config.yaml
train_examples: 155796
translate: 0.12
embedding_dim: 64
norm: "layernorm"
qk_norm: true
inner_norm: false
conv_stem: false
init: "torch_default"
optimizer: "muon"
lr: 0.0022
momentum: 0.9
steps: 5900
lr_schedule: "cosine"
weight_decay: 0.5
Rows from block 11, named by matrix and row number. Rows with one number belong to one attention dimension. Each number is 500 + 25 x the weight over the matrix's rms, rounded and kept within 0 to 999. All counts start at 0. Numbers have three digits each.
# q: attention query, key and value (stacked) (model.blocks.11.attn.qkv.weight, 480x160, the q third), inputs 80-159
# k: attention query, key and value (stacked) (model.blocks.11.attn.qkv.weight, 480x160, the k third), inputs 80-159
q.63:479488504480512465559477485519522505491455510476486522528525545491484506490488500478494490486564547494467521509501503495492516531518489521474541500500491502479511509543491495501505529457519500457524455536489476501494484503491501517482452546
q.64:511534552516514505513441509553480505465492524495488504472511496511512523489511482471487534481534508519454493480446553505479505473451518503505519502515513489523499489507472496524471534482513507504505462531539531505464491510500504495453493516
q.65:503527503518532503490495493571487523518499479461530539513502507519471501503506461486474524505495488498503515532491457477522482447500500497516485523540519483482482465522483509520501479446478461523470534457487487505540525498479546496490509459
q.66:498499479459501533548549486513526486493531488474484548490519491521500507469496514472482500467481481485481501522487530474499489518536494475522477484487548565469537524455482526490482483487484567527455503514508503524471510518524494493489444507
q.67:488465488464475497483503530478512459458470503460514467492533504489530438498474466500505473493525528492474507573505504540522466507521477451532498512431475473524552542538461469516439472483538510504473474539504559466484503534549528486495500563
q.68:553518520519517477483489475490491479508458522496486531476516474451506514510550527478480464470529513489500524473534505492496480468493503501508495511481480483494465512512507505458502499533488530480519480533504526496530425554469531508508524479
q.69:519465512526510475496529457538475469480480501516471507448536515493520511494541495497511529492519522470491507480482518516505481486501474519516461491494538512503480495518465519522494545514486491510460491520490540468543504508464489511455511495
q.70:503519512521526530481448517486510490539492516512505488488512503498479487504510496487489484489507534487484499487532508512474526484517500503532515512542482466488505507491523478498529496508507504489525519423516465475465496486497518458506496519
q.71:463509485477446465489546546509484553513544528494502471508531502494456484464477503490478510521518489506471500494522537481524499514489460478504471547479471503503529523520494503502477479526506523507468515524512510499515563492472515543524490530
q.72:487515527492499446532460486483507503496493498492485547501520528523482510493535507454471452471486508527506488536462476530504469519475503504468468463494544490507515496499479521445476534498521505477567532541483486536527512495537511504518520504
q.73:539482474520507514560499498497463501521456459521517499518480488486497473497503524531533464452502481511467512525473538493508489496485486513534518452496491519490522529497520544547488474471534435498530499517537514496509468515513516474499463523
q.74:519492528526467527519504518490502514463498529516474484449543505572504513587513507504477506533480492484515483487494484513527542476540469518526499456531465536507467510432516521484505515462513524466544476477480506512533498501485471520515535523
q.75:501522503493515501500528494497495495515508528513466460533477445518565515465477501497526508508517484461535536491474477474536549512481523510497533463492476500530533486483505477506470502534507498477518513545495474469526484478494476522492497476
q.76:505518534475483524495485494485527522496496511515457495489495466465506510516439487535502515535520463490489471492492498527493513526476507463490551488529466518498476506494545530516501500555488513509484512519524472475507458522480467528495493512
q.77:517446456511505516502474497487513501475528427501479466466501501485524554472541503474511484519479481521541498436538548498543462509520467464510491506488520438494484512490471521490552511489538468493488499501519502456528506482508502520488515510
q.78:462489523489529515466502527484494477513459500490504488473461509540531534508488495489490485518546510527466505500505504510491482498464490546471495499434485462488514523520493491494496531522503551500491493518495509482482473537494502537493503530
q.79:505508501498561482511544510526480522492508509473499498533527497462453490521533551536524479488484473533517493530511515432521518453473503517480490508495522535492519478512510468513490493508515451482514483469465493511500527442482471491580513498
q.80:462522490452491531496488497505502510463508508499536476543480494497501483499468486471468504519479483563494447508524460516473535517472520492458508512474497477497519497552529471480518506462525512558492491491499500537508510555502469499466473452
q.81:552500529467519473507497503476530476490519471486524508537518482471442506515498520498483483501500521527518488508494456491466535492499524535504507471552557474475529487515489480505514493511534513553472516456521459519571485442530516487504457456
q.82:499513432532526576485478497457489490517496504531513484478496547485489547524516510570496530503481459508503503493465521474530488512559472537522512499517483517546485503479466486537511508506448485515487516464485492482452527516482522503508483510
q.83:526450490487463521479482505520509499512521503517565503465507502488530479473501513492532547486529496519495492493538485453503488515518517510437513526538507533497472488515512502437511479488467469501531503486472506498462519505481480498513507489
q.84:537496475523483487485515470470546493496464478503473487493518567486453511478520459476466506520500519501519488505483542491469482493530554493546446491528517518483465493504514501473527474443492451524499529446526539532478531469501506470586519478
q.85:472472473498497500476508500483496543506504508489498531493520500522511464528503516527552499521483504457504553455542479530434498500508512538517498488493435496478507512492537513511481534501468482488526544572507501505496532510500511469505501505
q.86:481481478511484510510435504475513506473503504507479452524528522462547519472494472483484520514550554469491490505512506524515487508455497437497445515517545454546492491491514495494547522473515491497509515523519479473505491475520488503501529524
q.87:472489522496457504468494527486484490500503492568564459448503548569494526522495465499501512515522498471441500482461500497503501486510503485496509505511556477538441533482483502487454499484497496482497492508452493501456511524540496500515498558
q.88:501501482452510453505520538507506514503519513518498538549477512496510458501474496484491511481448518470498492524510463513486516488516507504506509501510467492498543485494526492485493474487513480484497505459500506495500513499516493500495551433
q.89:480511496515501497513478515519481509491553480474544481537509512483473516500467521547519527513532533484509540518480554482523477522484529464479503552496496539490495471502464504531531515506469527506463489506500505523541449484481504500489511520
q.90:503472460524509492544513544507472479495535517478505485526458500545496476506465501487518491483489517460501490476499505526497493500490483536489474499493501524521513499499503486527524521565497524511469479501493456480465480473493486527497471512
q.91:507542526518456487523511492502489481523501496511503551522449479516484519487503484489510500498469520504534510468493508483511522502542488468469466489546511548483475453486525484471517458506523479492542508457468479511478505499489520479501525482
q.92:517565503522480488503489464531503473503506522525498511515506452502478482503490510507510528481508493481518489494484436562486521502507549512512502503493512507509470471549488502507483491551476526471534480506512534513492491502492488487467484496
q.93:490495535532566457469529501510512524521474512513493527518478457445484469503485498551526520506478481557550474521507485478458512547484493533530540529493486496504492486489529449523487453481474537527508464472504511540489470496469464512527495540
q.94:475483487488452532476533485480526504544482484464468506498465485497539478518514518491523487484459510503577522486519476549512498490520465494455559506464455506494527526468504497483480521510501505471495484535511469515507511520546529521500516432
q.95:453497497517519482502555462510498516505507485485496508515460499513502530502513511534496474533485445511462510523522487483511511545498504535485533500445513461473519493491502540520529498508485508476497501479486500532500537488508501492450491466
q.96:519506512504536459520530493475485506486513529508511505474489520501451494531469527497501513514502508498532474499513468506515504530509490536525544466486467503442558544458505441527537475475515496521485463496492479514499512523521480535487527498
q.97:482483518514519455464507452486461480513506511493458482460478525516520502541489502515494495494527508519525514526536527473510528557529514501508498466495488524477508492502519451508478531504459515492501493502528497489500492507488493510534497424
q.98:516487513467503527541519520524509508494477483497489485496536529483511473555514494490492488520511515479529502505510500484455541501515531497485499502524505510480477505510475526510496486515482527497496502482506477496499509552505503537502504524
q.99:488466519517502537526503473507509478483501511548531491505503489536504498521531476480525510498495530485497511511459499509508492469449521536537485488458529479512488527535459485475473516532463465466468495487508468466509515553486503488443513515
q.100:546527475466470490519472503504525469517499521511480477461517490514499507497516480466518479498527474468470495527482506505543473511501509504517539462508510520512499481498538549479485516521496507492485508474498517469517497494527480505516516512
k.63:459531513470515505519513532538514519467575477487504478472493492485503511560460477487491501506495549525479515506488474507496537491506506529474490481475518477467476500542482507461482533539499492550534506483459475468503494510465501471528498501
k.64:517489487495492532516457510461515464514479531504510504489512472498534487498508525496511525502488494492477491526467517496515525490540491489506526538488494529547514547534479513507486489527513525462450490495575472544510489505478470523479520483
k.65:448453512490455521506518487466466479508459490529497492526505466508497529509469508510527485476521480497518475537448487498532496510496546475492488503520518529475511508518467539499509451485503520527525557504470488491504484503491520484501510473
k.66:554503491552515520472461459519500529474543511525499485499458515547499511485524534491490476501519471551520470562524496482472493466458520488498495501483434473465551494475496492532453487509490484495448556503523470502494518462487539500478506520
k.67:499499498530482494465463502521525514477511509506496521458503488461511453454491494506474507519535503511516518424538479513479493548477494495471550553489489521469522478508529521527489555495521509507487484522503523518532514471478504497563500539
k.68:490526525506514464497512508475547503503509516458530492492485491512488510484515504504480490516461511486518493503510476541532484513512509522549507491477516515511448513492460497479491510551471546491506529456488486492526507498494470481529479501
k.69:488480524485476528476506504513481503482506488478532544516544515493494471455494500529501482512488505492484494504486511502513481504524487559514516507515529498484484462519530513510472500516478469466521546500527474464530495514522524479416521464
k.70:510497511533507493482504503519486504480535507467462512462531513515515543509502531479486528450509514529489490527531517447493497501510575458463526510513487531467509482489476498486518528475510519491487484545507492523483487497478498465501517494
k.71:495501508489498518494483507489489466491470488506500493492477521538468488551466467496547511502502548524520505459492463498464488470532457492488484512488475512459498477495525512502503526490524501511496505490518520532497483524525515515470488506
k.72:530497505463504499437489479496514470493488478516510507523504472439500486545500508464499524542519499473480484518501521488487540481466477520522519493438530498470498495473506466497536519501516502519494502533490457490484513500468476506497505499
k.73:539507529543455529499483521523503516561561471465551498481494566477448496489532486510509482527479518500509451516503519482479492524539530538518472479520471498517509505513481494511489502476494476493537458491500496432492470521504489515542479512
k.74:474518489479535519524502509533440477510504553482516478505477539479471470510532528511475497531527487483480526505536500473509496533486489495481460529525545473480477484497502505480520454487510470472516520485490537477510486506471503479498441474
k.75:459550496525520454509456464490537496499478497515490455512507476514478466502488496529451495532499500468523493466504517515480519526510479490507519517525482503548517502562510472506554480482473485485459500483503511502467504493539504500494529529
k.76:494521532513504495548461534503530492496455506496470455514513501511530527479515484555448518502475484530534498468506508451497482504533477498505507488478467508511488509518504480513470495499511471514511482473471496541500518524499484474487481513
k.77:471511517515496509479493495529482517548505495499494548478525506479480515510499503521466495521516522475485519506496525538488505500500488514536481493481529526510524489488507511427486479470508480501499528511492530493491534464521509457451465433
k.78:492517483489514493478494500495499496501494512474507517491508468519530490502477513479557518505478486445500479520466472513523500530528509468512508503491513532510518524535509499535465532496482526503491505476498508532521512483475506506471493504
k.79:470495493475505435477568519492546570516501482519488512508446523505561474534475488464479541507469492517537513488471541519524514449489527509522483463501497494501506510454494526470509451541485511521521485504477482480474486542533550512509540527
k.80:509506534477530504504487516501511457503460529475533458505505488502525486476516477493517475492533488508554530501527505524480506531452492493509475526514487474525500520517488530521477506470499516515475535523518501540491489496439458503527530460
k.81:488528480452464456485498509532536495505512514524458524521509499487581471469516524486484541470506465471508479506556484499469495427454538478468503455538526468509545500466508525493516495535564486470527488511507473447519497521466514511536534488
k.82:522493535546505478546512441469487493492530477459497485500490508460534494502480503542520462466519509539500524518497525486450521498512503487511496476531517516477540432497523515483506462479495462479494450515485500506453500506473531499515480495
k.83:537482468497509525496550516461462526476541489497493483505479523527473491497482497491506474479505475496464514518442482479513521484535464525475520491489497442533447488472488479536488477512483486479497473457523473504550453502464446475474540499
k.84:459517523512489546466504472517450496509518497501508534497514534465502538519514503519497481453477492533474540498504530535492507485488541492502491484474520470480509473475478475441544510492521490499509491498484521473482503489520480523481489507
k.85:525511412474497504543524473465510522478510501499491529519513517517498529532548470531477496505489490491495519477542512473506459533494506505464467479505503541506490482504529531506510538483497501530522447481459471501460541505531532534509495489
k.86:511495505509503495477492539489516491509485488524487518478531485481524484497538480515515547482507515473487479485521479530522473451531525499480501539482452515481490458511451504510508495532506514515502497529516474534482492481486483533504525520
k.87:456462457518495535498533532496460449492475540501491503488487488455471553531476500505552477507494496530484482509513486514524525480475509521475493512534531514500502540503508454522505487495463506515502459468490529528476515473508526533502479509
k.88:511513460508527509515524507520507508499498462554493489513490501521483524519496495501462520501492523539539497456487506498484468498465484514483507479518514450495462484503479511516512525502517520505544495488505500502512474518529486475531449517
k.89:480486544525470500481481483527524507486491484480491470532487525541506487466486468500506454488542529473456523484527518516495525483517430524481505544485490548502494522503479462538515505502501471492484461496538551482515506497502498495484514533
k.90:495476468465498494524488542468488474484473499482517471505486509506482531502492540481521490493506523474463497514508500454504485494517497510524500480504474463531499548467502477471458504541497508502476541498523498518499507502522468537510464515
k.91:517492534541486547483478525492444507527513476530487524479494484507470509484471501489471518455520494492496467537495472526518511483481517505494524456505522508506499510516477511475539478489506513530522518553464516521495516508556504496516476500
k.92:494493509481486481502504478507511529516494508478505476497518482493506537464505520474505480504503546524515516493463457502530532565490508470519485509469499459499495567486545503513464513514485524473516511498489512518485464484516493523503511521
k.93:512529516458524460543552526496515473490506499492473540492438518506521479516509482484508532507434478519517543519452495529499473500524489488540567507531480445530459519507555502505486478484470482476521483490507524452552479511524495499476506505
k.94:488479479503530432513494479527508553487475498531508493506555454537470471500527503487515490535522452491487491457542519505485487535475471475494505475494539523534489474513472493467519539508482517538483486505466520495487539484515462465557521474
k.95:545493472457510523536513458503518513496496500510491516479507441503464500494463494465509488483461489487458516503459471481492507517478483477485450475509501548459525514490540500510501498472529492519473524499479468464518512540508534496496491494
k.96:496519491502506481544484541437524518506485525492491516490527510497454534448457478473527446519459486521536463465437492490476505499505506499519475512505499501516549506490484512508477505450518455476521530531498478492528527516477485497497517508
k.97:492547500508516517515469491506497516512505514481521492467497499515486508542471502505532483475503487500494477528482530480500510519483472511454482544520477561500510492546515500445501492486507508466504531528496509544464476496485508520517471498
k.98:500490515463540507507501462507490512466525501529489517515492519536486518493500462496551504539480481502469480491495497488505501458524508477483506493471470528444473513493522538540466478483463528510509517438488487481518464507478469503497511531
k.99:536500517469505471473528573513455513481514500490492442433513501494445464518516480495515482531471480493444556487452510519503500431498463563532500502501507449530511495474544478490541483480549478487496543524534468520507464508488519536476507508
k.100:492486511487480516494522485506524497499503505540486508497532502487459519512535492456467476489530508470495499508463496508526492486518529450508484494506522514473472496521495507463513521485498552507488472443499501460499512477485469485485502527