python train.py --crop_scale_min=1 --horizontal_flip=true --rotation_deg=10 --num_classes=181 --norm="layernorm" --norm_position="pre" --activation="gelu" --mlp_ratio=4 --bias="all" --patch_size=[8, 8] --am_softmax_margin=0.3 --warmup_steps=290
Rows from block 11 of a small image embedding model, named by matrix and row number. Rows with one number belong to one neuron. Each number is 128 + 24 x the weight over its row's rms, rounded and kept within 0 to 255. All counts start at 0. Numbers have three digits each.
After each neuron's rows are labels from the 100 images, of 14848, where the neuron reaches its highest value: "peak at" is the part of the image that holds the peak; "colour at peak" is the nearest of a few named colours to the mean colour under the peak. Only what is clearly more common there than usual is listed. The data: photos of plants, animals and fungi (iNaturalist). In brackets: how many of the 100, against the usual share in percent.
# fc1: MLP up (model.blocks.11.mlp.fc1.weight, 640x160), inputs 54-107
# fc2: MLP down (model.blocks.11.mlp.fc2.weight, 160x640, transposed), outputs 54-107

fc1.263:100132117126154130151119089123094135104098154141132154098113118126132101130147117121111137095142125125138172080163130121112136146083136109182104157103123128154109
fc2.263:136088134101116141116155134146195181153127108116130126129122148123167172151141128115120101133126148132131109142134111131107117128161111154069119148191128141095149
peak at: centre (59 vs 6.2)
colour at peak: brown (60 vs 24.3)

fc1.235:100137143169119155110137105111128145120126086103112141180130149168131110125154136107094128093133166155105111117169141148118137154135163159148118123153133164137135
fc2.235:133120101097121111117104159180139113158134168126175059101132117091134132153131116167148135130126081157145165139097151111122111121106095103087141136126125141090118
peak at: middle left (40 vs 9.4); middle right (26 vs 9.4)
colour at peak: pink (38 vs 10.2); white (29 vs 5.7)

fc1.160:101174119134095153090143134129126124136088123126161166115096093140148108111116108157146131139164121173113139115161121159139124119103105115101118102124143093160166
fc2.160:153138117136105154135171104113145170111120114111139138099149106133074151099150071099098160132143134127150141117149155101169142163095100144162148113150153124121083
peak at: middle right (29 vs 9.4); middle left (25 vs 9.4)
colour at peak: brown (76 vs 24.3)

fc1.516:125126123099125105176146169140128128083145165120142124093134143150146163113101130142134108084130113123102146137168134156117139109128068131128113100129132125107166
fc2.516:142115111170126129094122107114138125135103095142126110152096087107114091118120131103120142162107150102139130130127096095129120111125163101137155130135144110135128
peak at: centre (43 vs 6.2)
colour at peak: brown (63 vs 24.3)

fc1.502:108113169147163149116109137132110123144145085112111106085163130139131081121164121106154195132117158114118121129144131114129109135128121154115122129187107190131119
fc2.502:154171096126110132125132114137109128105155162139118131150076131086135167118118120121127069123134085144140154140099154141109138131150152113147152143085140101104124
peak at: middle right (29 vs 9.4)
colour at peak: brown (51 vs 24.3)

fc1.77:098112157091153182130127157139116172127095069117165139122161121150141116118132180064119160139090115075146150166120124162104126120182139164125123142152170129113130
fc2.77:138154106150088081120130093133118096123147169150099127143102125086133142133105111141139088107146104195120098091133147075129112109099142133126125090145076139147142
peak at: middle left (28 vs 9.4); middle right (25 vs 9.4)
colour at peak: brown (58 vs 24.3)

fc1.172:117148153103134127140100135129127070161159099186112180151149147172153154151114124120086112104092095133152145177127110150139142168084108135178110114129151132118156
fc2.172:111146134089117141124103124115140135122101118152137102167127134115149151096097086100157121130147113094116133121109144112166138066117109136108143137140100175106115
peak at: top centre (48 vs 9.4); centre (42 vs 6.2)
colour at peak: black (55 vs 3.5)

fc1.70:114166129156128118140124112129106116097092111148142155125126118127105110106150136153130163126157061139181117113147115141119121167099087130133106096126135086172134
fc2.70:141149106096122125091126157113092165140093135078140150108106120168124142105150110098124131151137104121097133134150125103151136153116137102167117111172131130201130
peak at: centre (30 vs 6.2)
colour at peak: brown (54 vs 24.3)

fc1.202:108150153131104137128153139060137129163165140149161128136138124163113158146147147068076091100096090131136130144149115138142169127136129160164137119112129114140155
fc2.202:161075114139138132121128101181131144106090109104122110116119095069121108146102109155184148140148183068121120118114135085118095165106127088092114118146145143123104
peak at: centre (34 vs 6.2)
colour at peak: grey (82 vs 50)

fc1.94:060128084120124149148130108154134179070114115104154140139132136106120131107146122082114105095087111134081117152111171189139133113137135125109109131126129127118130
fc2.94:163136131103102125088088130115137096204129132113099134127143153161145122148149125176132084125159175165148107121136087059109131150123110108132144168126135132102138
peak at: middle left (31 vs 9.4)
colour at peak: brown (62 vs 24.3)

fc1.510:138168123127144153119129102142121124120142173146093108101120093150143125154091113159123118103125077141138149120163106157151136136106076109199134138122047128109152
fc2.510:131120116114091124132118155121144101139104118114166172136147128099107156100177179111104172159117178128126127142102141128106115104119159148101140120127189114140090
peak at: centre (57 vs 6.2); bottom centre (25 vs 9.4)
colour at peak: brown (63 vs 24.3)

fc1.261:099139143145142123142096134133105131100136159156150110158119138139078079119136142085119164135151135138167124141119108114172135117157101104076128101148173148102149
fc2.261:138081170069093100164171121144153124129081116128108161156164134146127103134147133136142094121118108139102132134164202116108177137111127131156135125130079115152121
peak at: bottom centre (37 vs 9.4)
colour at peak: brown (75 vs 24.3)

fc1.328:138134130145139095130132154082105079114101143109088121160110129156141120145157153125129136147125161104125152141173121102076103120134123132102139145130141131108119
fc2.328:118126095158166123099135103109110085149136140137150088123151113151123103127095110156100149086161079132130166124064097196154100138136115125102140089089132101135087
peak at: centre (36 vs 6.2); top centre (31 vs 9.4)
colour at peak: grey (77 vs 50)

fc1.411:118130120144129161123144088149136150133100089165123131127138128122163110078136105112109132134115132105097141131126161111158137167114114108160120154128092115140073
fc2.411:168145152107116131112144134075143142125136136097130137143104108133116150176160172100112137165097133141148103164124152140090135106122123129129108125129145134130144
peak at: middle left (31 vs 9.4); middle right (26 vs 9.4)
colour at peak: grey (80 vs 50)

fc1.405:156161122139121130128139103162095141142098162113158135124108187128132141127128138108139104137143107155156149089112138132158137132119133132107121152113058131128178
fc2.405:116117131135119094125099137101128163117146144152097094098137110121116103104133110140162166123161148111136134146097110184106157110146111169105146123146112118166120
peak at: bottom centre (39 vs 9.4)
colour at peak: brown (53 vs 24.3)

fc1.13:116091167138094113124141112113140108133165137146155103117111111096146126140113107128132190139128120098144103121156121120145096114114126129109160135152101129150136
fc2.13:134121113164130104137111092106125108106140116162149165118106161129165095157084103105123130144105139143110126130093144183146119158128143125130171099115136119117110
peak at: top centre (26 vs 9.4); centre (25 vs 6.2)
colour at peak: brown (58 vs 24.3)

fc1.211:172163117157150115138101075106134091140129157144117127106132127083137155170095091165165161126139140152121139109120120095149128110118114079186119110103092175129143
fc2.211:100080167088114180130165177136144170118105126116155114135118128187135091099160148107079141155145136098114131109154133181116142142168134185087110133142168096121090
peak at: bottom centre (35 vs 9.4)
colour at peak: grey (78 vs 50)

fc1.592:114156117104146146142097174201143147147162162110123110138132104128122142139093102157151116112117117131113182132149135138130146168143090076163128091130158149121067
fc2.592:143135143139146119074147132113116106097078081141126148163150108120112085149159138133104137134136148149145069162102142079127145102094124099142126144134158096122162
peak at: middle left (29 vs 9.4)
colour at peak: brown (78 vs 24.3)

fc1.434:118158163147096133091087095109146105123095117146159134121140134187086096160108145111128147139095112133098141143127137148122098127124098124086132104116126138137154
fc2.434:154131098121127084132139162120107124116140104173154098116095095120141142083097127100142155109147107158137136146133114116138067156154120129115132121114135124055111
peak at: centre (28 vs 6.2); top centre (28 vs 9.4)
colour at peak: brown (60 vs 24.3)

fc1.31:128171131115115153133118106142087140092104119169134152131132142140152169102118127113066105105103153136101190137091120153129122165120158140157083118101144054148156
fc2.31:124078136120147128124134115135149137141129133096133131128127082112121090156143135133167135140131094131159082138165113096122144092120102110104120154149102191116108
peak at: middle right (26 vs 9.4)
colour at peak: grey (79 vs 50)

fc1.383:152108134111151158116088107113135122162105097120147110140113129141119128174130134170148160108144140140128103154082123073133140165171126186083114150100130141138097
fc2.383:075185121149094101133142148171112134087139156155087124141142096119136187104145105112110102117105104142130170107156152169119127120120128094171125107141150136125105
peak at: middle right (28 vs 9.4)
colour at peak: pink (37 vs 10.2)

fc1.430:130138132150113141120106147123117129169114133093154171089152098103112157167138159120102144147139092141173123137118121152143138134131086112131153128128140151160097
fc2.430:124142109123168112148121118126128070125114123131133097165131114140094082121122116165121097127081109176132093135127126135128119128142111134136108127151081070130122
peak at: top centre (29 vs 9.4)
colour at peak: grey (82 vs 50)

fc1.537:126155090110147153086122096116145128146138133153153130114115120074112124175086145101171117096070114134097116158100148122107152106154131111145123115170119136120162
fc2.537:121076148127090106132110153139154091077089125106136171129146143173141176109139101178112108136191132116143129099166131134144110150126116101120140121116128149127098
peak at: bottom left (32 vs 14.1)
colour at peak: grey (76 vs 50)

fc1.340:111119167136115130158115130134114169172147088146133171115161119109154141121157124132131152113104160114130151129159141128132121182096147090118112125144165156098147
fc2.340:143145127120126117105072138107156120107117128132154097141084125141110131153127129154115127125118105135166112150078144107113158087148106177138171134101075114135102
peak at: centre (31 vs 6.2)
colour at peak: brown (66 vs 24.3)

fc1.104:111149122148146116136107139148075133161201150126138119150084147159135106157135134119127138145155100120106142106140139126152153132130144091170125114113111091142161
fc2.104:132103118116105154127126100130162141115111069111130110115185125113138104128130127153141109107092133105120119162102107112071142150092136122108112136118170158090106
peak at: bottom centre (44 vs 9.4)
colour at peak: brown (60 vs 24.3)

fc1.630:080140103137147095142104137108117165129112166153172112138140088146177123131099101109098160152111090157141111147161177172126115122127121121147093144147085160141115
fc2.630:149108147099107191113167122126179132152116094116126107109144104118112098135130144119134075126108149121098126098139098132137130166118140137102190143149140110142119
peak at: top centre (29 vs 9.4)
colour at peak: grey (75 vs 50)

fc1.180:143124110180118109133090137155103136145135158130081129132119157150122133124120161163122113151095151182132122078157100076156111154105135131114112126109101145092166
fc2.180:128134112102121154151078133115129116149078148085097118156124107130154114139134137143136146156118113118138138156138128129120115120166121173108113147107123136141130
peak at: bottom centre (66 vs 9.4)
colour at peak: black (77 vs 3.5)

fc1.157:133134174134082123101128137136127176166082156133113147087125088137121135136134115144118114097141131136158143126113154095137123155127126135133166085118158160152125
fc2.157:141173120105186112136130142124140121111148108140134167163141168110116104142131145123134134138151147118115094137122150104119175082142093090138084182168112117108135
peak at: top centre (30 vs 9.4)
colour at peak: brown (59 vs 24.3)

fc1.259:095130166140133138096108119145132128162184144103147094093143105126133097147126107076132137089097088111139092164139136125130118121133140127150166166124140168077147
fc2.259:130141080141113100158126162154125090121096107148122128140110146107124135136123130165101167127145135127106174102097126132139133152115138128124137071108128111141101
peak at: centre (55 vs 6.2)
colour at peak: brown (76 vs 24.3)

fc1.634:111152124135135119183133109079095138156112163133108149103149119069114132127130116118143124153075098131156147137154128143141190106121133121145133082136111134129123
fc2.634:133083130115105156106108145171152151118118094102154144156055109159127130103155123134105116142157151106085097104125121107108091178137128140111100149097128102126119
peak at: top centre (26 vs 9.4)
colour at peak: brown (54 vs 24.3)

fc1.17:130163161087099162110108115122125120148094159124104137150127144148160145103131110119119124200118151176153134114135140135166144121131089107192144181130107128115160
fc2.17:109123143113126153159123175128132169125181132146131123142144150148116084153140089154146151109161134110100120139119108135086150084120141154102140100140148160152125
peak at: bottom centre (36 vs 9.4); centre (27 vs 6.2)
colour at peak: pink (42 vs 10.2)

fc1.593:115126109128089141150123137101104132119120074133117138169086168153107111147137131133098112074096152137109117151109121122158148128133118117135103139148124135116158
fc2.593:129075137122138106092178100136169161110128150117140080107153131123162162124118144104144142149179087104130151096156143140143099131143102133122117122115100133128096
peak at: middle left (35 vs 9.4); centre (26 vs 6.2)
colour at peak: pink (30 vs 10.2)

fc1.509:080114149173106127134161089156111127147114167098078157107126117116103117116106134142146092143096130176118138149176128140129156101103104146135098138103088105146171
fc2.509:085129141169121133116143081133095105146150151098091138154162117131158092174112141153132112122139160148097133115145142146096148115093143126135089116113105083156166
peak at: top centre (43 vs 9.4); centre (41 vs 6.2)
colour at peak: brown (53 vs 24.3)

fc1.439:132176135124118118101114138192156171193080134121094124174160110125098120128159142141117140163121130104103146075153074160171113129119162157118137134131106133097126
fc2.439:138065121131135122156138127101129121088167171126108151076107165151161157128113138113143123102140122135166108158100169095107123147124117099122154129130087136131141
peak at: middle right (26 vs 9.4)
colour at peak: brown (51 vs 24.3)

fc1.114:107159121128083115089107107129139120126114101142110168146161112131160146111152083129094131184150151172139149136126107123179120113119150108148138128126104163134148
fc2.114:152111152100158123138152156087135159132124158168145121149094120106130136187119134121131125119160160137106113146120115138095167142089101130114095146147131142155106
peak at: top centre (41 vs 9.4); centre (27 vs 6.2)
colour at peak: brown (57 vs 24.3)

fc1.384:114141127162137125156095098116137118106117104154109143124157132130148135140155116159151108125152105168127076105168120138154141114112118131144131076112139083133110
fc2.384:092159098131109148138151128129142104160152113095164116121156116124144131117113106150096105139164121176116130147161103173149147123156148153136112120122146132160156
peak at: middle right (30 vs 9.4)
colour at peak: pink (58 vs 10.2)

fc1.354:128098135144154132132142126130152177120139155130160142127123108133123105134144118049094128061159108092141131112104133161149153148092086115150121102122099135153140
fc2.354:116167113112127160132120144132124078137099107100107153126120135119142143099136143160146150167112153139076121118146162097106106098142138146136141110120147127115104
peak at: centre (47 vs 6.2)
colour at peak: grey (75 vs 50)

fc1.408:136130128112164092144100132177150134135154148107109127135163163128162089120122148091106101159123082106134149077153106122110093147071115099107126164175087136129139
fc2.408:126116080120142123134154094103139133151152170127109088133136081124142139110144164114188095089122148104149144124104154131134099107138105111120150122135152136099186
peak at: bottom centre (53 vs 9.4)
colour at peak: brown (70 vs 24.3)

fc1.393:156162121164131152086120126112133116134133136136135125160142106177117108149178137145126113105082091106102129128174120122133151114112137161152133140092140081114192
fc2.393:121061156150137124161146121142122136086109131123144155107130129092087167118088136135146127126152167153148129152094113131121113134128137116129105122159146177140092
peak at: bottom centre (31 vs 9.4)
colour at peak: grey (76 vs 50)

fc1.588:175155101141094132125116137127099120121140166107148135110127136134128133139122138143149125116097142129079146104143094126125144155110138091108095134093127108124129
fc2.588:102123200107183106150151085168140125123112106127146157161133120128131130110121118147146158147124102114177141137121118089093106124155134149146161145140146149125131
peak at: bottom left (38 vs 14.1); bottom right (35 vs 14.1)
colour at peak: brown (61 vs 24.3)

fc1.618:120106112111140125153107129084087101170104153119128150142089135125116124134107134148144113146152108104128122173129140116132106091104134134152094147076101115194136
fc2.618:147154177148098145098120155134118121130157124130140100130136130163131079150112113153120128150118121113177114144128123107078143121175136129140138146131165155124112
peak at: bottom centre (47 vs 9.4)
colour at peak: grey (79 vs 50)

fc1.530:088122115123087122070145168116130122149165127135104087116099125190125126146138138150132120164090108096102131144126162159189109174107151112131144145118132102134101
fc2.530:176148164128154119165113098149110153109139119121111147127154130092132127156099130126121120114157131166142146155099113088091145105115103112173098079114113107127151
peak at: top centre (37 vs 9.4)
colour at peak: brown (49 vs 24.3)

fc1.431:136138139156150119155116136073115140140127189114142131115131099159137120138167127110178076111122144136110151150161096098147155104107127146146142120125156101115162
fc2.431:129106165103119147129137127172144121134116085120144135142124134120084154123095128150123190150112123081151123120083156143119136153144150107111114116122124159114098
peak at: bottom centre (28 vs 9.4); centre (26 vs 6.2)
colour at peak: brown (64 vs 24.3)

fc1.583:117130138173138143099151132114093122121142137130118138114153149144132109088113166137061153137097121166099127099120143141124152113150137122129103128102115175157113
fc2.583:118112132154135159171129115155134161154143145121140134129118115113142116123146122166116105138142137171078078118084111117110107114129144108133127121148124133154150
peak at: top centre (52 vs 9.4)
colour at peak: pink (33 vs 10.2)

fc1.343:137128059174103102132140131176135122116128122138097089120169113141135200134153069131111136153123112125132155121158156173129144113091118124124104128141140123091094
fc2.343:073112145114091100114125133093124082125150098119094135105117151113122081108172134138150125141124164117115133171160102120117141103128166166164147117133162122119109
peak at: top centre (29 vs 9.4); centre (28 vs 6.2)
colour at peak: pink (33 vs 10.2); white (31 vs 5.7)

fc1.182:117134175126141132105096132086119148130140146100143103143188129129123139137157172138102156120145109145121103116153118182102124145120160113138149120144122141098139
fc2.182:146141069161177142134134158143171140099143176109125172110124120135135119115138143113120116124147087144133097158066104120115128102092106129130129097080138132091111
peak at: bottom centre (39 vs 9.4)
colour at peak: brown (55 vs 24.3)

fc1.173:102139132107127144145125131113132153112109125135143121116141116102116129161098097103141117146080145101166141086077129139103101185128106156104175148144095133147131
fc2.173:128086138120115111095126109113128091153133147156136160137087140133151108130152128136099133092140112179123125132179113135131169134107113139142108172111170119117109
peak at: middle left (26 vs 9.4)
colour at peak: grey (75 vs 50)

fc1.196:129129112171165140171099079156080107092138117146128106088129130120132159099110087141101140102142112119189157083106146156103118174104129116128131131119134159105119
fc2.196:138128138102105125114131176118143136168120121099141112162119154130139068155159147126144124157118147107095100163139133094120162073144125128117117123123131069138129
peak at: centre (34 vs 6.2)
colour at peak: grey (75 vs 50)

fc1.58:091112167137077091123117115150147129125089064136135143116167155081091145074130141129126138149116159102117129142118130150127090150121153123135118126143157162111140
fc2.58:153134133149148165135140126094117127142143153129131128152119087128151100196122160130107102122160160121121138150155113090144111083125100141152139190051114113129129
peak at: centre (25 vs 6.2)
colour at peak: yellow (49 vs 0.8)